A small segmentation model, trained from scratch: arch unet, held-out accuracy 86%.
Rows from block 4, named by matrix and row number. Rows with one number belong to one attention dimension. Each number is 500 + 40 x the weight over its row's rms, rounded and kept within 0 to 999. All counts start at 0. Numbers have three digits each. After the name is the row's rms in percent of the matrix's.
# v: attention value (model.mid.1.attn.v.weight, 192x192), inputs 96-143
# proj: attention output (model.mid.1.attn.proj.weight, 192x192, transposed), outputs 96-143
v.11 097:533498512523577500520488476532535463449495529555555459486466465409572483511493495474541590579496478469559493484492459437450466498515522504541480
proj.11 095:494484475485560475508483473536445490549501508477535452475549488512498591514516501459492474485493509453502510451477481470501446476490567499469548
v.12 095:526516499563427472475488524537551512513509517501550490563520551532509585510466487574533439493540501503449509525458530464528528500505483490578506
proj.12 095:566524468500456478537542424473497487461548481514424565495505436489438509562510500532501484504506467449575552471511477473401492503509518483462546
v.13 099:443526505480529559450516482521471426537496423448468445531508527474516509446508536434501544543458481516571443449524461538524511463499506512547460
proj.13 095:509542528498476470460561571548455429510441503420507575515455473492540459532477434488516559514486545480461547459515567463574593443539470539446493
v.14 104:471466446523445482499486489477436542470456476555507528450478430471457467517500493560460492501544508546495549489514526494410497514527523445483528
proj.14 112:492492445531481519508508519481544412493488428469476491482460529493482514538429479472516529501472482447504495536404489545489464517525520476475462
v.15 101:499555499514521543491475501506485456491619524504456464531437445482500509443525506565452519478479544470586514579530425487497487522560509475466495
proj.15 094:452423511494509529486526512514508535534543465461511495475525502469494484519508499479486475548421548441463463499514488495500533563410490495449459
v.16 109:464412508515500466525489496497456527526381457531507538562502544544470451532445461457479504436445535565484481570467515519507538479576489490530456
proj.16 110:529527546527508505508438526464532503476517528464577612474484461487526526459604478429502523566529424534521467491409530509571491530518505495545499
v.17 101:474516453483461470618491585469481515529502471552568547472466503484459529469454524546450472496487492500548473538516478538480520507539496490507573
proj.17 105:523500440522473461451539544499507503507508449513421494450515520460590504555528498479427476486448483492527458438508451501462478483470575505544486
v.18 089:496520581506491500540538481494507530534553526527535466481497532528495462480452556468563490543501524505465548512455484513497449490469477477540541
proj.18 086:483506474431559541476505481514588540519521510470480505510452404519445506470497460553426462498536494531575485457514476481530441521396486494465563
v.19 100:471458558516496448497474455548501527537433485518475509571474476464492508456506483427570545537538471507580528576443428517472507502499456512555533
proj.19 099:538535502546567445516449509560475424485554497477567629482472474477554506534527524491484507503456481479462449514575583512442503546518553509544530
v.20 090:467509541542473528516523518586490468465443526436510488506538495513525433521546454523535475445463482429494391552494512506463552545527500461506554
proj.20 092:515472538499526500508451450494526442517542532527489519555526528510457514550435511470463501551563441437500479520457515528552545547539487451515478
v.21 086:548476519427445474562517503516498449470519403586485518421476503478517475503531543510445465499515576572500528469537515472428523523422527517477510
proj.21 090:544487482450504540517507478542426524512504532563485422476527538537482540463500542526525489513486467485469450498469544564512419544498547459452528
v.22 096:555550494503465484516438489478442482518463519472500520542510531421498533499468505465485516483453547477469547529518476530525524460554484515579460
proj.22 105:521515437497546556576547466572551561527556516435545491482473480523540497463504518484486524516419541499508419526502551525493482517489537459565447
v.23 095:473483495493515522466543486581422468453465522444558410520495503485528521518570449527453572486504522444503560523457481494463485483452517503507513
proj.23 100:469457542431531467487505461546484428442504495507473443486402476476445499527575452465475463580443445495571526428493454453501440534511503490488477
v.24 104:544480515429487525523505500478553511515505535457526438531599484485465535541477531512445528530527528525573442494523427527444560518468431571475537
proj.24 097:491544544453540543460564495516509542508536502512461503527481501562500508524519489453491537483479519570446440422548540524526470509551494472533434
v.25 100:528526470534514589500490477426493490523483555434528594527511375502495455488525541536446421491446560481517534476595527423465450517509473508453420
proj.25 096:464561503504496523511510541518470471500509431513508488524494568502505501510557520467505477558576536556515511536399489571562495483456512489420444
v.26 097:493538528453482492502494503505395466523531554522590603519475518496501460493539480584484480484504427485492555507478502533497485429492488422495483
proj.26 095:502480526480431439482502529617514534479523517610511401483482499514448472525503436522466448483505498481538455462502507525488528480477568476486593
v.27 118:430523510510504477504446521498487517485500433397540515540437425437520566551498471472530469458479535469496479503514528527437486479441498493515582
proj.27 120:557417533519499447508401516448491518484508508465483521495542582494472539521497476488512447438539537513561549516443575542516473534559553497498479
v.28 101:443473494510527475469580561481438410492458429497534509544530445512525511486509484495533508539553513531500538496522464515504523514488550511532400
proj.28 108:512570601504480545544551505537541565453440534467496565525484499426554538626489499515454507508517517519418476466360484414412511484512516469503524
v.29 097:490471493532483443535529476614593471487466494426512527515508552481481502525410517552528471472459504575505527492491560543529511527521471478465467
proj.29 092:515560470523461472515477501504497473479505529504429512522507565486497441557583531515480495562511488474432483472609498421502543380485466499479491
v.30 109:491566441534528445557511526546500448500508496439490495463509485486526475575508501494542467440582511497508438445563462488500480588502431469470463
proj.30 099:483410510543568540515456561518485486477456478548422501417568549546518464527495457514480513515490547443440502429451521570469502445454497530424504
v.31 102:575496422499541498488496426485544477537439482536466443536524514463472504504441435522483466517468468534484496491436476463548522531474467448478576
proj.31 105:513501516498506527432510485473523453474517430519490484475564444440482487528552494486533503536587517500545536463543542527481500560508545493543436
v.32 087:485526513468491529505465513441512537461497511505528575436522436437533439420445443500512466518464406436479481514528497560510557529479505612483545
proj.32 096:493548535462452480529519455455534530508494462481465516528512524459483538523480507434529488517468490510508502573549434437522580539547493476491534
v.33 093:414538498532512566544513517452460445484514504463488480516524425494563448493512485468457495539471586517444513444502496532513613466516530488464443
proj.33 097:584536555537531533488469536447418513489459485549468483483544441541458543483449519512381492473543461486470553578535563520481482481467476501514510
v.34 104:506451500517470434484525525512597502541464446492485486565512475550476532585486445504481454509611486446533485484491482454470469533500462514472530
proj.34 091:484473466550511502506459515473451507467560532577533471513443529471513476552520455415494540465492494531523562446486570499513477476457508480513497
v.35 101:465538510477483468514429513493518479479462548496488504507510540477504510482456494541486507466489572472484589469518533569509530547462487563438500
proj.35 101:486508529549524454440507523521445487471440581508538505492478538469469446505522545539467522528546485527439502537523424442501462487516586480613486
v.36 118:523507515480469540540475444500531513487535531442455559498522395463517537491510594578480541503448484481582566529585522548540594524495484492491482
proj.36 106:493487506470494475511480540505489418490538486469517535533478537557419453475556508516506567516486517471467529571504461458464476526542501569585465
v.37 093:487452571484510545499483511475455439395499418389530428510535463537492490510432490483502472479481493495543480562510469524459520582444512513513500
proj.37 087:545515512533476558581486593558492386534411554571468494432522438533459522511528509487526486552535522554458465480521480488531485485467528482501443
v.38 096:527469506443500486508496515450536534437464493549480531474495452449463440510529432490487449544517478491606538471436511482497499425524506475541441
proj.38 096:577531400498589531394495539464513398591464512455533502481530448470513521430468488443413552477443442523549462527473508543541573399540491517471509
v.39 100:486590507480477485463493525516512542436514482527559464476458474490567571471540472522451498552571422508511550525444509495530472467584465452547536
proj.39 103:485525481423475525442444514477522454510495463523438463485537471509461538496479516550496549483503512568472496520465499524590574575516528501452542
v.40 099:437502527452502499432580488517514440484466511474450427519475500561443478486481507502525480512544550507520515476434486479495472512554537387431516
proj.40 099:488549469558472485531506482477527552488504487458490530511488522541463486511475582511454575493471487470372514497468500482463516452510465384510424
v.41 096:460472551439509508494436513543462461433418466596505466533491479519528471507557491447450522434515454584557478498510565500510497468547403560475528
proj.41 098:591444473541452532550504504517523495522437434529548461499486542536528519548523501530455473542553402476445492528531554546481456486475470548467560
v.42 096:509481533501448509504531466546540550499457523492573484543532539552556512487532481506496472436438465474487530505527529456425488563501476421476581
proj.42 099:479529545551421556516488459543493505522462439473430546461529477549531435504508528522538487542471467429524458524459473534471415505460417464565482
v.43 100:478460558477479535546514508463507405466519472563535522498451475531580523507459530481554546521444422478480491552507566472594539487483453530571521
proj.43 099:376505512476522504468525454505525570430440520569498455452506541485470484431513485533554456463543552453505478480487479526542437528484487458449550
v.44 103:526512519476502461545476499519513439446491495478527580502409451464566468489556445523429509542456517486556432543467575562492497492502537514459493
proj.44 107:469550511471502444472450422486562542524480500518575510524490538552480511593522535540478488537442533562510508529490435571529427560489464568476457
v.45 107:465562522483485531498553541527531470533508510500562473490433497562545545480498556452566497498581535436523593473557544440442545597507502512514513
proj.45 106:471533527502478460540525557511460517487511545499435541469508428493551450462463445502424417551572554483486452483483475407470519526464547484519394
v.46 110:494499495482519480461510473462512439548560392509533462545561553465528572555521538531512536569484564486488488450489499445446511476484489515554478
proj.46 113:449533491448523482542580551521445531515488476451513429507537486525480501518477485466402487447466526568535545474479488510481414466495429522522511
v.47 106:591495509517430507497412536481472481482504536487467571475453483533512475540528580504500548539588489419563522599506477420531561509479472536517437
proj.47 098:528417515438520417555431541532520454495585548530543449502527502527507496498481488561531458494505555556546448461467490435509498577451543536487534
v.48 099:558437566496484450521512524495475439512508580513513511568492490533466470532557571527525463507515498454500537564434558492539525552535494471500463
proj.48 093:492489460494513457419465447604404457442517531489528503535512488567538512541532470497457514504522521529562469538465432520499498545498458504502479
v.49 119:474532542487484544530462515456509518486465559483460586564496526448470429495547472524503555489519447517516503466484556578543476507484415475528532
proj.49 112:523522515497501474475471489537559448481515505526573495525440499471477526559510433501450486492498457430593522585544454484495479510509439535527497
v.50 100:407541513483563451502532467563545431437501540496498510510481524551524504516452524489544546548534435527534520561492469545529464434477487476457544
proj.50 100:528503487498497579533497541525461518558532503543488460451454516542425500523525538546540435498530549514416492508509456527552393532553517508517486
v.51 091:513474493489480502546571441554441404496507444512538470533481501455472538470464485540507472490469603455512472516491467504528486491492497550506500
proj.51 096:462412527501549451508538559484523527547464581514524523534515552499508530474510486454480449469518515490576439510561616485477516481457444500574523
v.52 097:457503506490541502494533464513498473505477478480511378506504466616504512462468510538493542483553458433457468483496409484438511428429431540537559
proj.52 098:493473509499525468514486579440474484504502569503457476498454536498465532531566464535459489541518461523493501557587542523478433490496469553536537
v.53 094:461570530510488444484448375480507505471578554528541435487536492468453466533495417543513488522528415521496508494450609486508502489503539466547483
proj.53 099:487452488489488556403511511491527532496477424591472488459493486464539540543434494498469490465507501527545533513495467464542550485490464507493531
v.54 092:497495495582392410462468493457408508510592551474508459600561390566476515535453501447452442505495554474495547510472495462491472518428501516520474
proj.54 092:437456427489490580438481458509465495555432531536429499482536490456548501464536536502510508512514537453510521404497548530492445520504548473428487
v.55 104:467482527500489513495517423484457496494475581511497504464519515443477461459485437573518507506511529557417490496524466592506476524492526443507605
proj.55 102:541513534541453452491548475492523590535450468518486456552468498459448521481482524520504460512449527461544478477535485513470542514562488505511530
v.56 106:446459481419532517532452491498444522486488534515476391495467433520529497501458538466467546489500423496467496471472468470399509552448498495561529
proj.56 107:496511449529506471434576497544483460511495498514423511459491502513536528610483498519531482551457536510417439542489460472482570408498501517487536
v.57 104:491538450411452501493554531460559485552629456508518517480473503511562540510504548428482458538500556510556464500459526477483507532524494510496557
proj.57 100:489530467474464488526505502430420496524502487526507494516469499547509520499435526504493486419533495465500547479482517431544494499517497511483437
v.58 095:491605497445474519404473461527553506473520476566520447515461470395479442490553559495522431491515553438515559489452543461538419454492533517531551
proj.58 099:530398451442552499505504560395509521529452449498514534464531580505533491556454532550501533449568461526519541506481470469486428485466548484551558
v.59 107:546498521473482475433504404501529487550505483448523520443482456545469485587427421502523557479568542469538584527501546518476551478406482480547520
proj.59 112:542479421539465486468425588430455480549491550448524535516465499491553521508519449445471510565553474451546486540485544455557445568449452518488514
v.60 097:474478473496508482530445561526519477427533462507511584546489534498470411488457481499491497530485440475521558520474558500567444505516495491474450
proj.60 100:486450528519522503470542445536543489513511493481512528407486498500496499504462483471478488438356485475465420491541468461479460492510479455486509
v.61 094:498463547505524496410485463540518465514535464384516507490471501433435473539506523455538546525496622546578538566489522541607457494522501535469465
proj.61 100:509466502510530520571489481495538420525510499530496452517525482506482460445471500480545516498481452511393493474505449518446494515488567522537477
v.62 106:492530471495460531479506547495480553506480523518538466562475495553563460545485435518533541494447501490526454572493519503525462459491531498493574
proj.62 102:457477475512567491445503446540455479536488482509458469525492503560492487500452509515559426487483485490534518472497468496474431610540540484493555
v.63 100:465487459467452545531529492518513518430537535428541502455497550548507486467509449491468542475495474444500511489532599503457473475548497503439529
proj.63 106:545529489536491518472507425520525430539487489513528495523493497561531477457562470511563536549542492548476543516564537539540535526581499443469445
v.64 092:523599463488543561532506569448429482484502429429581553486451517469477488510522486429477508475548518514551472515489532600494464531513529538454497
proj.64 083:527510482444488534483491553558536538416452498427510526520505491499494465515518520561544530516502516477466542472515417515493468544533481419509538
v.65 106:507470551424580474479490473535480525494509575554547545502461478499516474537520524487511469501468497498441530463455378502579458526554524432480540
proj.65 099:464493492488474498442484465466568550510568487588490523489508526527496460553535501495420507421388501509536547556523517580461444467519543546438519
v.66 106:507524518488531496492472508550419543492499470490533478521445459480493492496525546535527593556543475462551446523500473569447483505499491474486440
proj.66 100:427464574500515577507495507556490496497484510453418536512467524360510495485467572583448444478478520463539587466558444474524392462453494535525477
v.67 090:574541534521447547509487488471490488509531528495547540602560543599549409501557440520497537573489489523408443496474479487445472503532454479487453
proj.67 090:528405604483451583471527535469540562522492502449529446453512498528466495447465497499493512541491535523506536592534551467494446526556515487517464
v.68 095:554461521586456549468581439465539510521491526557506478457464492488443491482473494452529488463496511467414488483537458482500563493513520482502569
proj.68 094:510536443490425476524457597494544482532488546506556460484546499504506514466487507577503524478527569507501504462518534547479510505512504530474498
v.69 082:511466514455528453354548460485498455480479558478531429524500561550554500512444552512517517595532509475531526521470476482523460423432491492492453
proj.69 091:547474454509543498541521488510471472447544486501468522477511487527465481449496507427513558484538485595504552436515461498504449494478557452531533
v.70 099:460446529475491487548487543484544432518431500559464524471586481533475492491509411445544427472515463517498531508540465526599471455568533539478524
proj.70 105:498524489425549549442469505531535490476593493567495529461551549478556447493468503466548493472429488424490473490530511460473506502487550501547465