Weights of a small segmentation model.
Model: arch unet, activation silu.
Training: 19600 steps, held-out accuracy 86%.
Rows from block 6, named by matrix and row number. Each number is 200 + 30 x the weight over its row's rms, rounded and kept within 0 to 999. All counts start at 0. After the name is the row's rms in percent of the matrix's.
# short0: shortcut pointwise conv (model.decb.0.0.short.0.weight, 192x384x1x1, standardized in use), inputs 256-383
short0.164,091,213,161,196,192,177,220,255,182,160,216,235,214,214,230,201,148,204,213,204,153,204,171,170,277,181,216,205,198,179,212,208,216,271,204,172,222,198,152,217,215,249,233,213,213,200,196,230,191,218,217,197,199,256,199,200,233,124,203,178,166,138,241,238,209,189,207,188,181,228,188,201,184,208,255,194,237,160,175,275,238,190,220,172,221,218,226,178,196,157,224,187,168,199,215,160,213,227,182,188,153,207,162,207,212,147,227,207,167,214,163,214,182,213,226,169,152,191,227,204,221,188,248,206,149,187,168,240,187
short0.165,127,179,195,230,240,218,226,189,176,195,181,189,219,221,167,207,195,210,198,189,247,252,176,250,163,207,188,226,167,163,160,178,229,165,293,200,278,183,251,170,255,180,155,215,172,214,201,245,200,174,182,195,252,170,176,166,206,211,254,219,223,225,206,212,195,199,222,161,214,197,201,223,245,147,206,203,220,186,206,194,209,183,223,216,186,241,187,191,205,208,135,180,108,207,183,174,182,230,230,225,220,188,199,217,248,190,139,149,222,196,196,224,202,135,251,217,231,237,196,179,254,190,187,159,180,196,175,239,235
short0.166,088,231,188,208,239,223,210,231,181,175,202,169,230,165,203,229,194,221,185,227,170,218,244,206,162,199,250,185,219,208,204,233,203,199,205,160,198,201,176,175,225,199,163,225,105,181,171,172,186,167,167,172,214,208,174,183,208,181,231,252,185,170,222,206,207,212,169,212,201,171,211,205,207,183,213,195,191,184,201,198,162,176,177,257,178,263,219,178,186,195,196,212,179,176,212,168,224,174,193,189,216,206,209,209,193,187,203,240,198,189,213,200,201,195,209,252,241,214,235,162,217,193,240,183,239,186,218,193,228
short0.167,104,173,184,137,197,203,161,202,149,209,223,238,248,248,231,241,209,212,206,202,182,200,208,194,226,257,195,181,212,203,147,221,207,156,184,159,222,235,188,174,243,194,150,209,101,184,171,199,211,229,226,224,168,182,163,237,182,200,231,195,226,202,215,232,267,182,179,260,213,173,231,185,177,189,203,218,174,245,153,181,254,181,182,188,193,186,253,170,202,258,213,167,216,202,260,209,198,130,179,218,179,222,197,215,142,255,212,185,167,244,170,215,232,184,244,225,205,207,209,186,232,208,153,229,184,197,187,193,213
short0.168,082,225,171,176,188,209,255,203,222,185,202,209,180,199,213,179,202,174,183,230,213,180,227,188,208,166,194,210,214,212,255,195,177,185,210,219,238,168,228,222,196,209,218,234,258,241,164,192,245,219,232,205,220,271,188,184,223,218,188,187,233,202,232,200,161,194,193,218,158,198,211,182,228,177,209,206,175,186,223,218,162,174,221,220,198,205,164,185,216,166,176,197,200,243,172,192,214,213,146,199,173,210,173,189,200,163,221,239,185,204,160,214,182,203,184,206,177,190,220,205,215,251,200,197,203,186,210,213,180
short0.169,075,151,209,135,182,172,135,252,188,184,196,183,236,180,217,209,202,170,209,216,195,206,203,213,187,230,200,162,196,199,165,204,193,226,166,200,170,217,169,191,175,182,208,166,177,175,200,193,209,207,215,187,191,170,204,197,168,221,182,181,193,188,173,190,188,188,164,175,177,216,203,249,188,213,184,191,182,180,205,203,207,189,202,166,205,223,227,216,182,202,230,199,211,193,212,198,206,172,193,202,241,210,206,219,188,236,199,189,208,214,233,212,215,198,199,180,231,206,184,130,184,203,217,228,215,215,181,223,203
short0.170,129,215,206,214,220,190,238,195,205,166,183,194,138,242,143,205,210,179,158,220,191,223,225,171,178,182,212,168,143,215,208,210,297,200,252,211,195,176,195,243,204,221,165,228,165,212,145,200,167,199,230,137,184,318,184,238,167,188,199,171,171,212,178,177,162,187,246,273,162,228,233,199,171,261,241,250,182,156,163,247,161,201,161,203,205,162,239,229,218,232,168,262,168,218,161,224,222,193,206,197,190,227,179,135,238,146,224,252,198,242,178,191,184,131,166,244,212,207,259,255,243,222,166,167,150,191,225,195,185
short0.171,089,171,211,121,214,191,178,206,174,175,205,202,230,201,221,220,187,179,195,212,223,193,201,203,216,196,203,178,205,176,223,184,186,218,177,196,217,196,190,168,202,203,179,154,164,177,175,212,203,156,182,189,198,138,145,172,207,206,199,209,209,153,216,189,176,179,138,175,154,196,198,247,213,214,217,202,178,180,237,222,210,200,190,184,210,218,217,231,197,222,191,192,243,202,251,202,250,172,144,223,254,219,206,196,184,220,219,183,203,192,245,226,188,199,202,206,212,203,185,156,152,211,199,231,194,226,225,221,199
short0.172,092,194,186,209,172,190,219,191,221,231,226,180,187,212,176,199,157,200,227,201,191,176,183,204,229,188,176,210,183,219,200,260,191,197,204,157,195,203,262,215,241,207,195,199,217,231,158,211,204,220,189,235,222,240,208,199,220,178,188,187,229,163,186,179,222,188,227,225,151,171,242,183,224,210,199,210,190,219,141,160,188,197,248,202,209,181,227,177,197,192,173,230,161,234,187,211,181,189,205,226,136,198,209,238,194,191,209,221,194,238,205,200,212,211,226,158,185,207,170,244,203,177,177,211,179,203,194,179,211
short0.173,136,190,196,195,217,257,166,267,185,216,166,158,214,187,184,195,242,213,154,218,151,172,199,176,258,180,180,171,105,238,172,197,250,198,194,158,179,252,203,190,222,152,183,266,226,200,171,189,206,179,164,196,185,254,232,180,154,203,199,195,209,195,194,251,243,117,263,182,210,168,191,213,265,241,200,187,187,150,185,236,179,263,178,167,232,143,201,251,159,194,203,156,184,206,249,258,237,120,186,200,187,159,204,191,204,210,214,184,182,207,168,209,196,175,185,230,207,217,172,156,251,227,156,201,149,190,190,223,177
short0.174,110,155,191,141,225,187,208,225,181,154,194,170,208,178,256,212,178,246,163,166,255,262,222,211,240,210,193,183,246,148,171,143,235,177,167,221,147,212,251,190,213,202,117,162,217,235,164,215,178,173,205,222,219,196,164,204,195,182,255,239,153,192,243,156,154,202,254,201,214,230,172,218,190,237,228,199,147,183,239,151,209,213,227,208,282,253,184,244,207,188,181,178,203,196,222,163,170,253,216,233,206,129,250,197,216,258,180,191,190,145,247,185,108,193,185,241,182,222,165,206,155,207,198,184,152,246,152,253,217
short0.175,104,181,191,215,195,210,200,140,290,182,197,206,194,184,250,181,186,206,198,166,214,192,183,215,184,174,222,179,257,175,210,202,171,166,227,184,226,146,237,186,234,183,176,220,203,171,237,209,220,173,244,194,226,177,231,195,203,187,232,169,175,201,186,193,230,205,221,166,196,217,231,209,211,173,189,189,247,191,207,228,162,113,179,226,182,151,156,158,170,149,235,178,204,227,189,200,189,205,177,197,163,201,200,184,226,212,153,186,177,214,226,179,202,206,205,170,190,248,212,260,248,170,218,196,194,212,131,163,165
short0.176,164,243,183,260,193,192,189,195,211,154,245,169,294,249,234,153,179,216,227,194,202,171,171,195,219,145,159,236,147,234,178,222,206,198,138,201,218,201,239,187,201,217,291,158,208,156,184,217,154,232,177,275,170,270,185,144,211,217,178,203,214,205,153,201,126,126,191,251,236,125,206,211,188,121,174,155,245,253,233,297,198,227,149,192,206,206,236,134,236,238,141,175,236,238,238,166,242,193,245,194,184,199,192,244,231,213,165,155,203,212,224,238,166,198,215,275,129,172,195,258,274,244,187,197,171,179,243,263,204
short0.177,104,191,233,203,216,205,207,207,159,152,164,153,198,206,206,184,206,196,203,254,242,184,196,195,170,201,190,193,220,225,197,237,181,232,181,183,190,216,186,211,220,204,196,217,246,179,229,191,149,170,198,204,241,218,171,197,250,266,194,231,170,192,172,213,193,190,175,204,214,242,200,213,198,242,202,248,214,137,191,188,200,209,237,203,193,236,203,245,249,223,220,255,176,201,188,167,215,162,210,176,210,223,173,189,199,187,190,181,179,240,230,240,214,258,203,186,211,153,179,156,236,201,197,202,157,244,230,190,205
short0.178,092,213,199,192,176,159,185,236,152,173,192,191,202,188,237,229,213,205,188,203,214,199,242,208,166,278,198,156,207,242,192,195,163,204,175,163,174,198,146,216,205,215,212,202,167,182,187,196,167,183,189,185,194,128,183,217,199,218,180,223,187,179,210,179,191,207,157,182,218,215,200,263,199,181,223,166,170,210,233,192,179,242,194,201,194,240,208,182,191,215,193,211,229,182,192,206,186,155,208,207,237,184,211,183,202,194,200,204,201,185,239,193,171,168,211,202,261,204,223,151,189,203,190,210,177,218,196,199,156
short0.179,098,269,168,206,176,198,139,215,223,196,209,147,173,226,229,163,184,191,133,221,220,195,213,157,187,286,190,205,192,187,151,191,170,157,219,163,213,212,230,183,187,203,213,206,166,217,177,186,165,181,163,210,170,156,156,197,156,208,195,244,229,160,250,158,186,162,169,201,242,206,199,264,185,193,244,201,267,214,173,181,159,218,215,227,167,210,232,185,202,231,161,176,217,177,193,240,219,215,229,263,184,151,210,243,195,208,212,228,178,207,217,187,214,135,228,256,270,184,218,236,224,185,126,168,188,244,228,239,192
short0.180,078,194,192,182,205,197,171,202,171,206,215,199,198,198,188,188,195,203,199,226,214,195,194,188,169,190,228,170,178,192,187,206,212,188,192,207,184,199,197,175,178,215,190,170,178,218,216,187,176,176,208,225,183,169,189,182,189,182,188,228,217,202,184,203,145,198,171,178,201,205,198,197,218,215,200,197,220,190,203,201,189,190,162,184,198,193,207,177,201,183,210,215,222,221,187,194,189,187,202,216,242,219,217,217,175,203,219,205,230,189,227,204,174,150,225,233,194,195,191,169,195,229,191,185,226,200,230,175,202
short0.181,143,180,189,196,116,155,147,225,169,174,171,227,247,147,253,211,181,209,230,201,215,227,230,195,172,252,194,167,271,194,229,198,161,159,200,155,168,205,248,260,179,259,239,177,150,236,195,209,159,205,190,254,167,214,202,204,183,204,147,225,175,201,182,192,136,195,162,196,204,168,234,233,204,179,229,146,231,220,157,202,212,213,183,155,197,181,205,227,239,192,168,164,142,210,201,195,208,175,212,173,137,214,201,174,202,160,234,194,200,194,212,180,201,181,215,240,205,162,158,221,191,130,246,140,225,198,194,174,201
short0.182,071,243,194,189,181,209,209,192,219,216,193,193,193,214,201,190,186,187,186,188,209,205,238,170,186,198,182,178,194,227,217,200,197,212,236,185,194,201,193,206,218,204,235,220,193,201,163,208,187,192,203,184,171,182,222,204,210,200,203,177,212,166,202,201,192,215,225,199,206,188,195,170,256,191,200,199,215,225,193,201,172,209,172,186,217,198,152,187,167,138,206,179,161,247,211,222,227,189,196,207,197,229,199,232,230,151,206,162,193,184,174,187,185,238,172,214,205,200,240,222,218,209,228,162,221,212,168,199,179
short0.183,082,203,217,160,210,227,161,184,152,240,152,191,210,209,185,201,207,182,195,247,231,219,208,215,201,199,208,154,211,220,190,221,133,207,190,185,254,172,213,153,186,224,174,213,166,190,205,182,214,204,227,241,186,169,163,234,217,226,197,236,185,186,203,169,227,196,188,192,218,221,192,210,195,173,193,170,176,202,215,194,226,206,175,198,210,211,198,199,175,180,226,184,178,222,221,199,209,175,159,195,176,194,202,205,170,207,208,220,240,194,170,206,237,204,201,216,235,151,223,185,234,205,184,206,231,218,187,196,150
short0.184,079,228,186,183,179,175,192,203,227,187,190,211,196,201,185,188,188,213,190,220,160,222,196,211,204,182,198,228,218,198,187,170,194,197,236,206,182,198,209,242,166,176,193,217,252,274,191,235,223,216,195,210,153,267,191,202,206,262,225,215,147,194,205,165,229,187,176,210,157,212,206,192,218,193,163,259,174,244,159,184,220,184,224,172,189,186,221,162,207,179,172,128,180,197,151,226,165,234,178,225,147,208,195,220,160,186,186,231,216,230,148,190,205,229,199,156,186,163,204,201,203,187,176,212,212,243,169,205,215
short0.185,104,244,173,136,215,197,219,167,147,188,191,226,182,203,192,191,238,186,205,210,199,257,214,217,167,172,177,184,171,228,206,200,170,224,234,186,186,142,190,226,199,195,206,212,238,213,157,210,204,198,225,189,131,225,212,223,177,214,183,176,202,181,264,227,184,229,188,205,227,213,212,152,219,176,226,209,165,260,203,191,224,181,161,192,158,172,191,213,145,185,153,164,197,240,259,216,225,191,155,195,190,218,218,207,165,206,215,222,236,201,130,197,220,193,186,241,198,187,158,223,227,266,134,133,174,220,201,230,207
short0.186,058,222,208,184,199,218,191,206,186,198,191,187,195,195,221,191,186,187,204,222,194,202,207,188,176,235,205,196,211,201,210,174,184,200,203,207,198,198,188,217,208,194,202,208,178,207,183,205,207,203,197,196,189,171,168,204,210,213,196,215,197,175,223,196,217,209,197,208,201,205,204,192,213,196,227,194,203,231,201,181,192,220,195,202,205,196,226,201,191,216,204,194,199,184,195,223,208,198,188,224,198,206,217,202,201,204,200,211,199,207,217,200,200,202,194,219,223,215,218,193,197,180,215,208,213,199,194,209,217
short0.187,061,224,202,201,201,223,233,225,189,182,173,199,181,180,163,206,193,188,183,214,189,198,203,227,239,185,209,202,183,200,226,196,162,234,177,184,184,179,205,185,183,215,192,212,188,187,221,219,200,156,211,189,174,202,199,166,205,204,203,209,159,213,188,199,218,202,195,181,192,211,222,209,184,178,198,193,159,203,190,211,161,202,209,190,204,234,193,208,193,150,221,193,222,208,198,208,213,188,214,205,198,188,201,179,191,178,190,223,216,190,196,189,214,220,215,215,207,204,200,219,194,216,191,211,218,229,170,204,165
short0.188,066,173,198,145,195,199,184,228,171,185,175,204,212,204,178,206,193,177,193,183,201,200,207,203,243,216,188,180,190,217,213,203,176,216,199,208,205,212,180,213,216,191,212,196,200,199,173,199,183,188,208,196,201,154,193,191,231,211,188,213,160,227,198,203,186,176,212,184,227,200,221,222,209,164,208,184,204,217,195,187,175,219,192,221,171,158,211,184,202,173,227,187,210,212,186,206,221,181,210,198,202,196,188,218,186,190,199,178,200,200,173,188,191,183,184,191,207,191,190,188,208,185,204,204,222,234,171,201,205
short0.189,084,209,218,190,191,179,213,232,221,194,223,189,205,163,219,235,194,207,176,209,212,231,187,226,154,246,219,182,197,182,180,224,215,214,178,184,213,256,176,172,174,228,211,159,187,169,241,181,188,166,200,217,208,151,131,193,213,209,191,235,217,226,239,245,188,195,161,228,174,196,209,262,201,229,195,198,207,183,213,237,192,175,176,174,187,255,175,256,234,252,213,221,211,202,174,162,210,182,165,173,253,207,182,179,235,219,208,195,234,183,228,213,222,199,200,217,218,220,209,144,169,185,171,204,196,217,239,241,222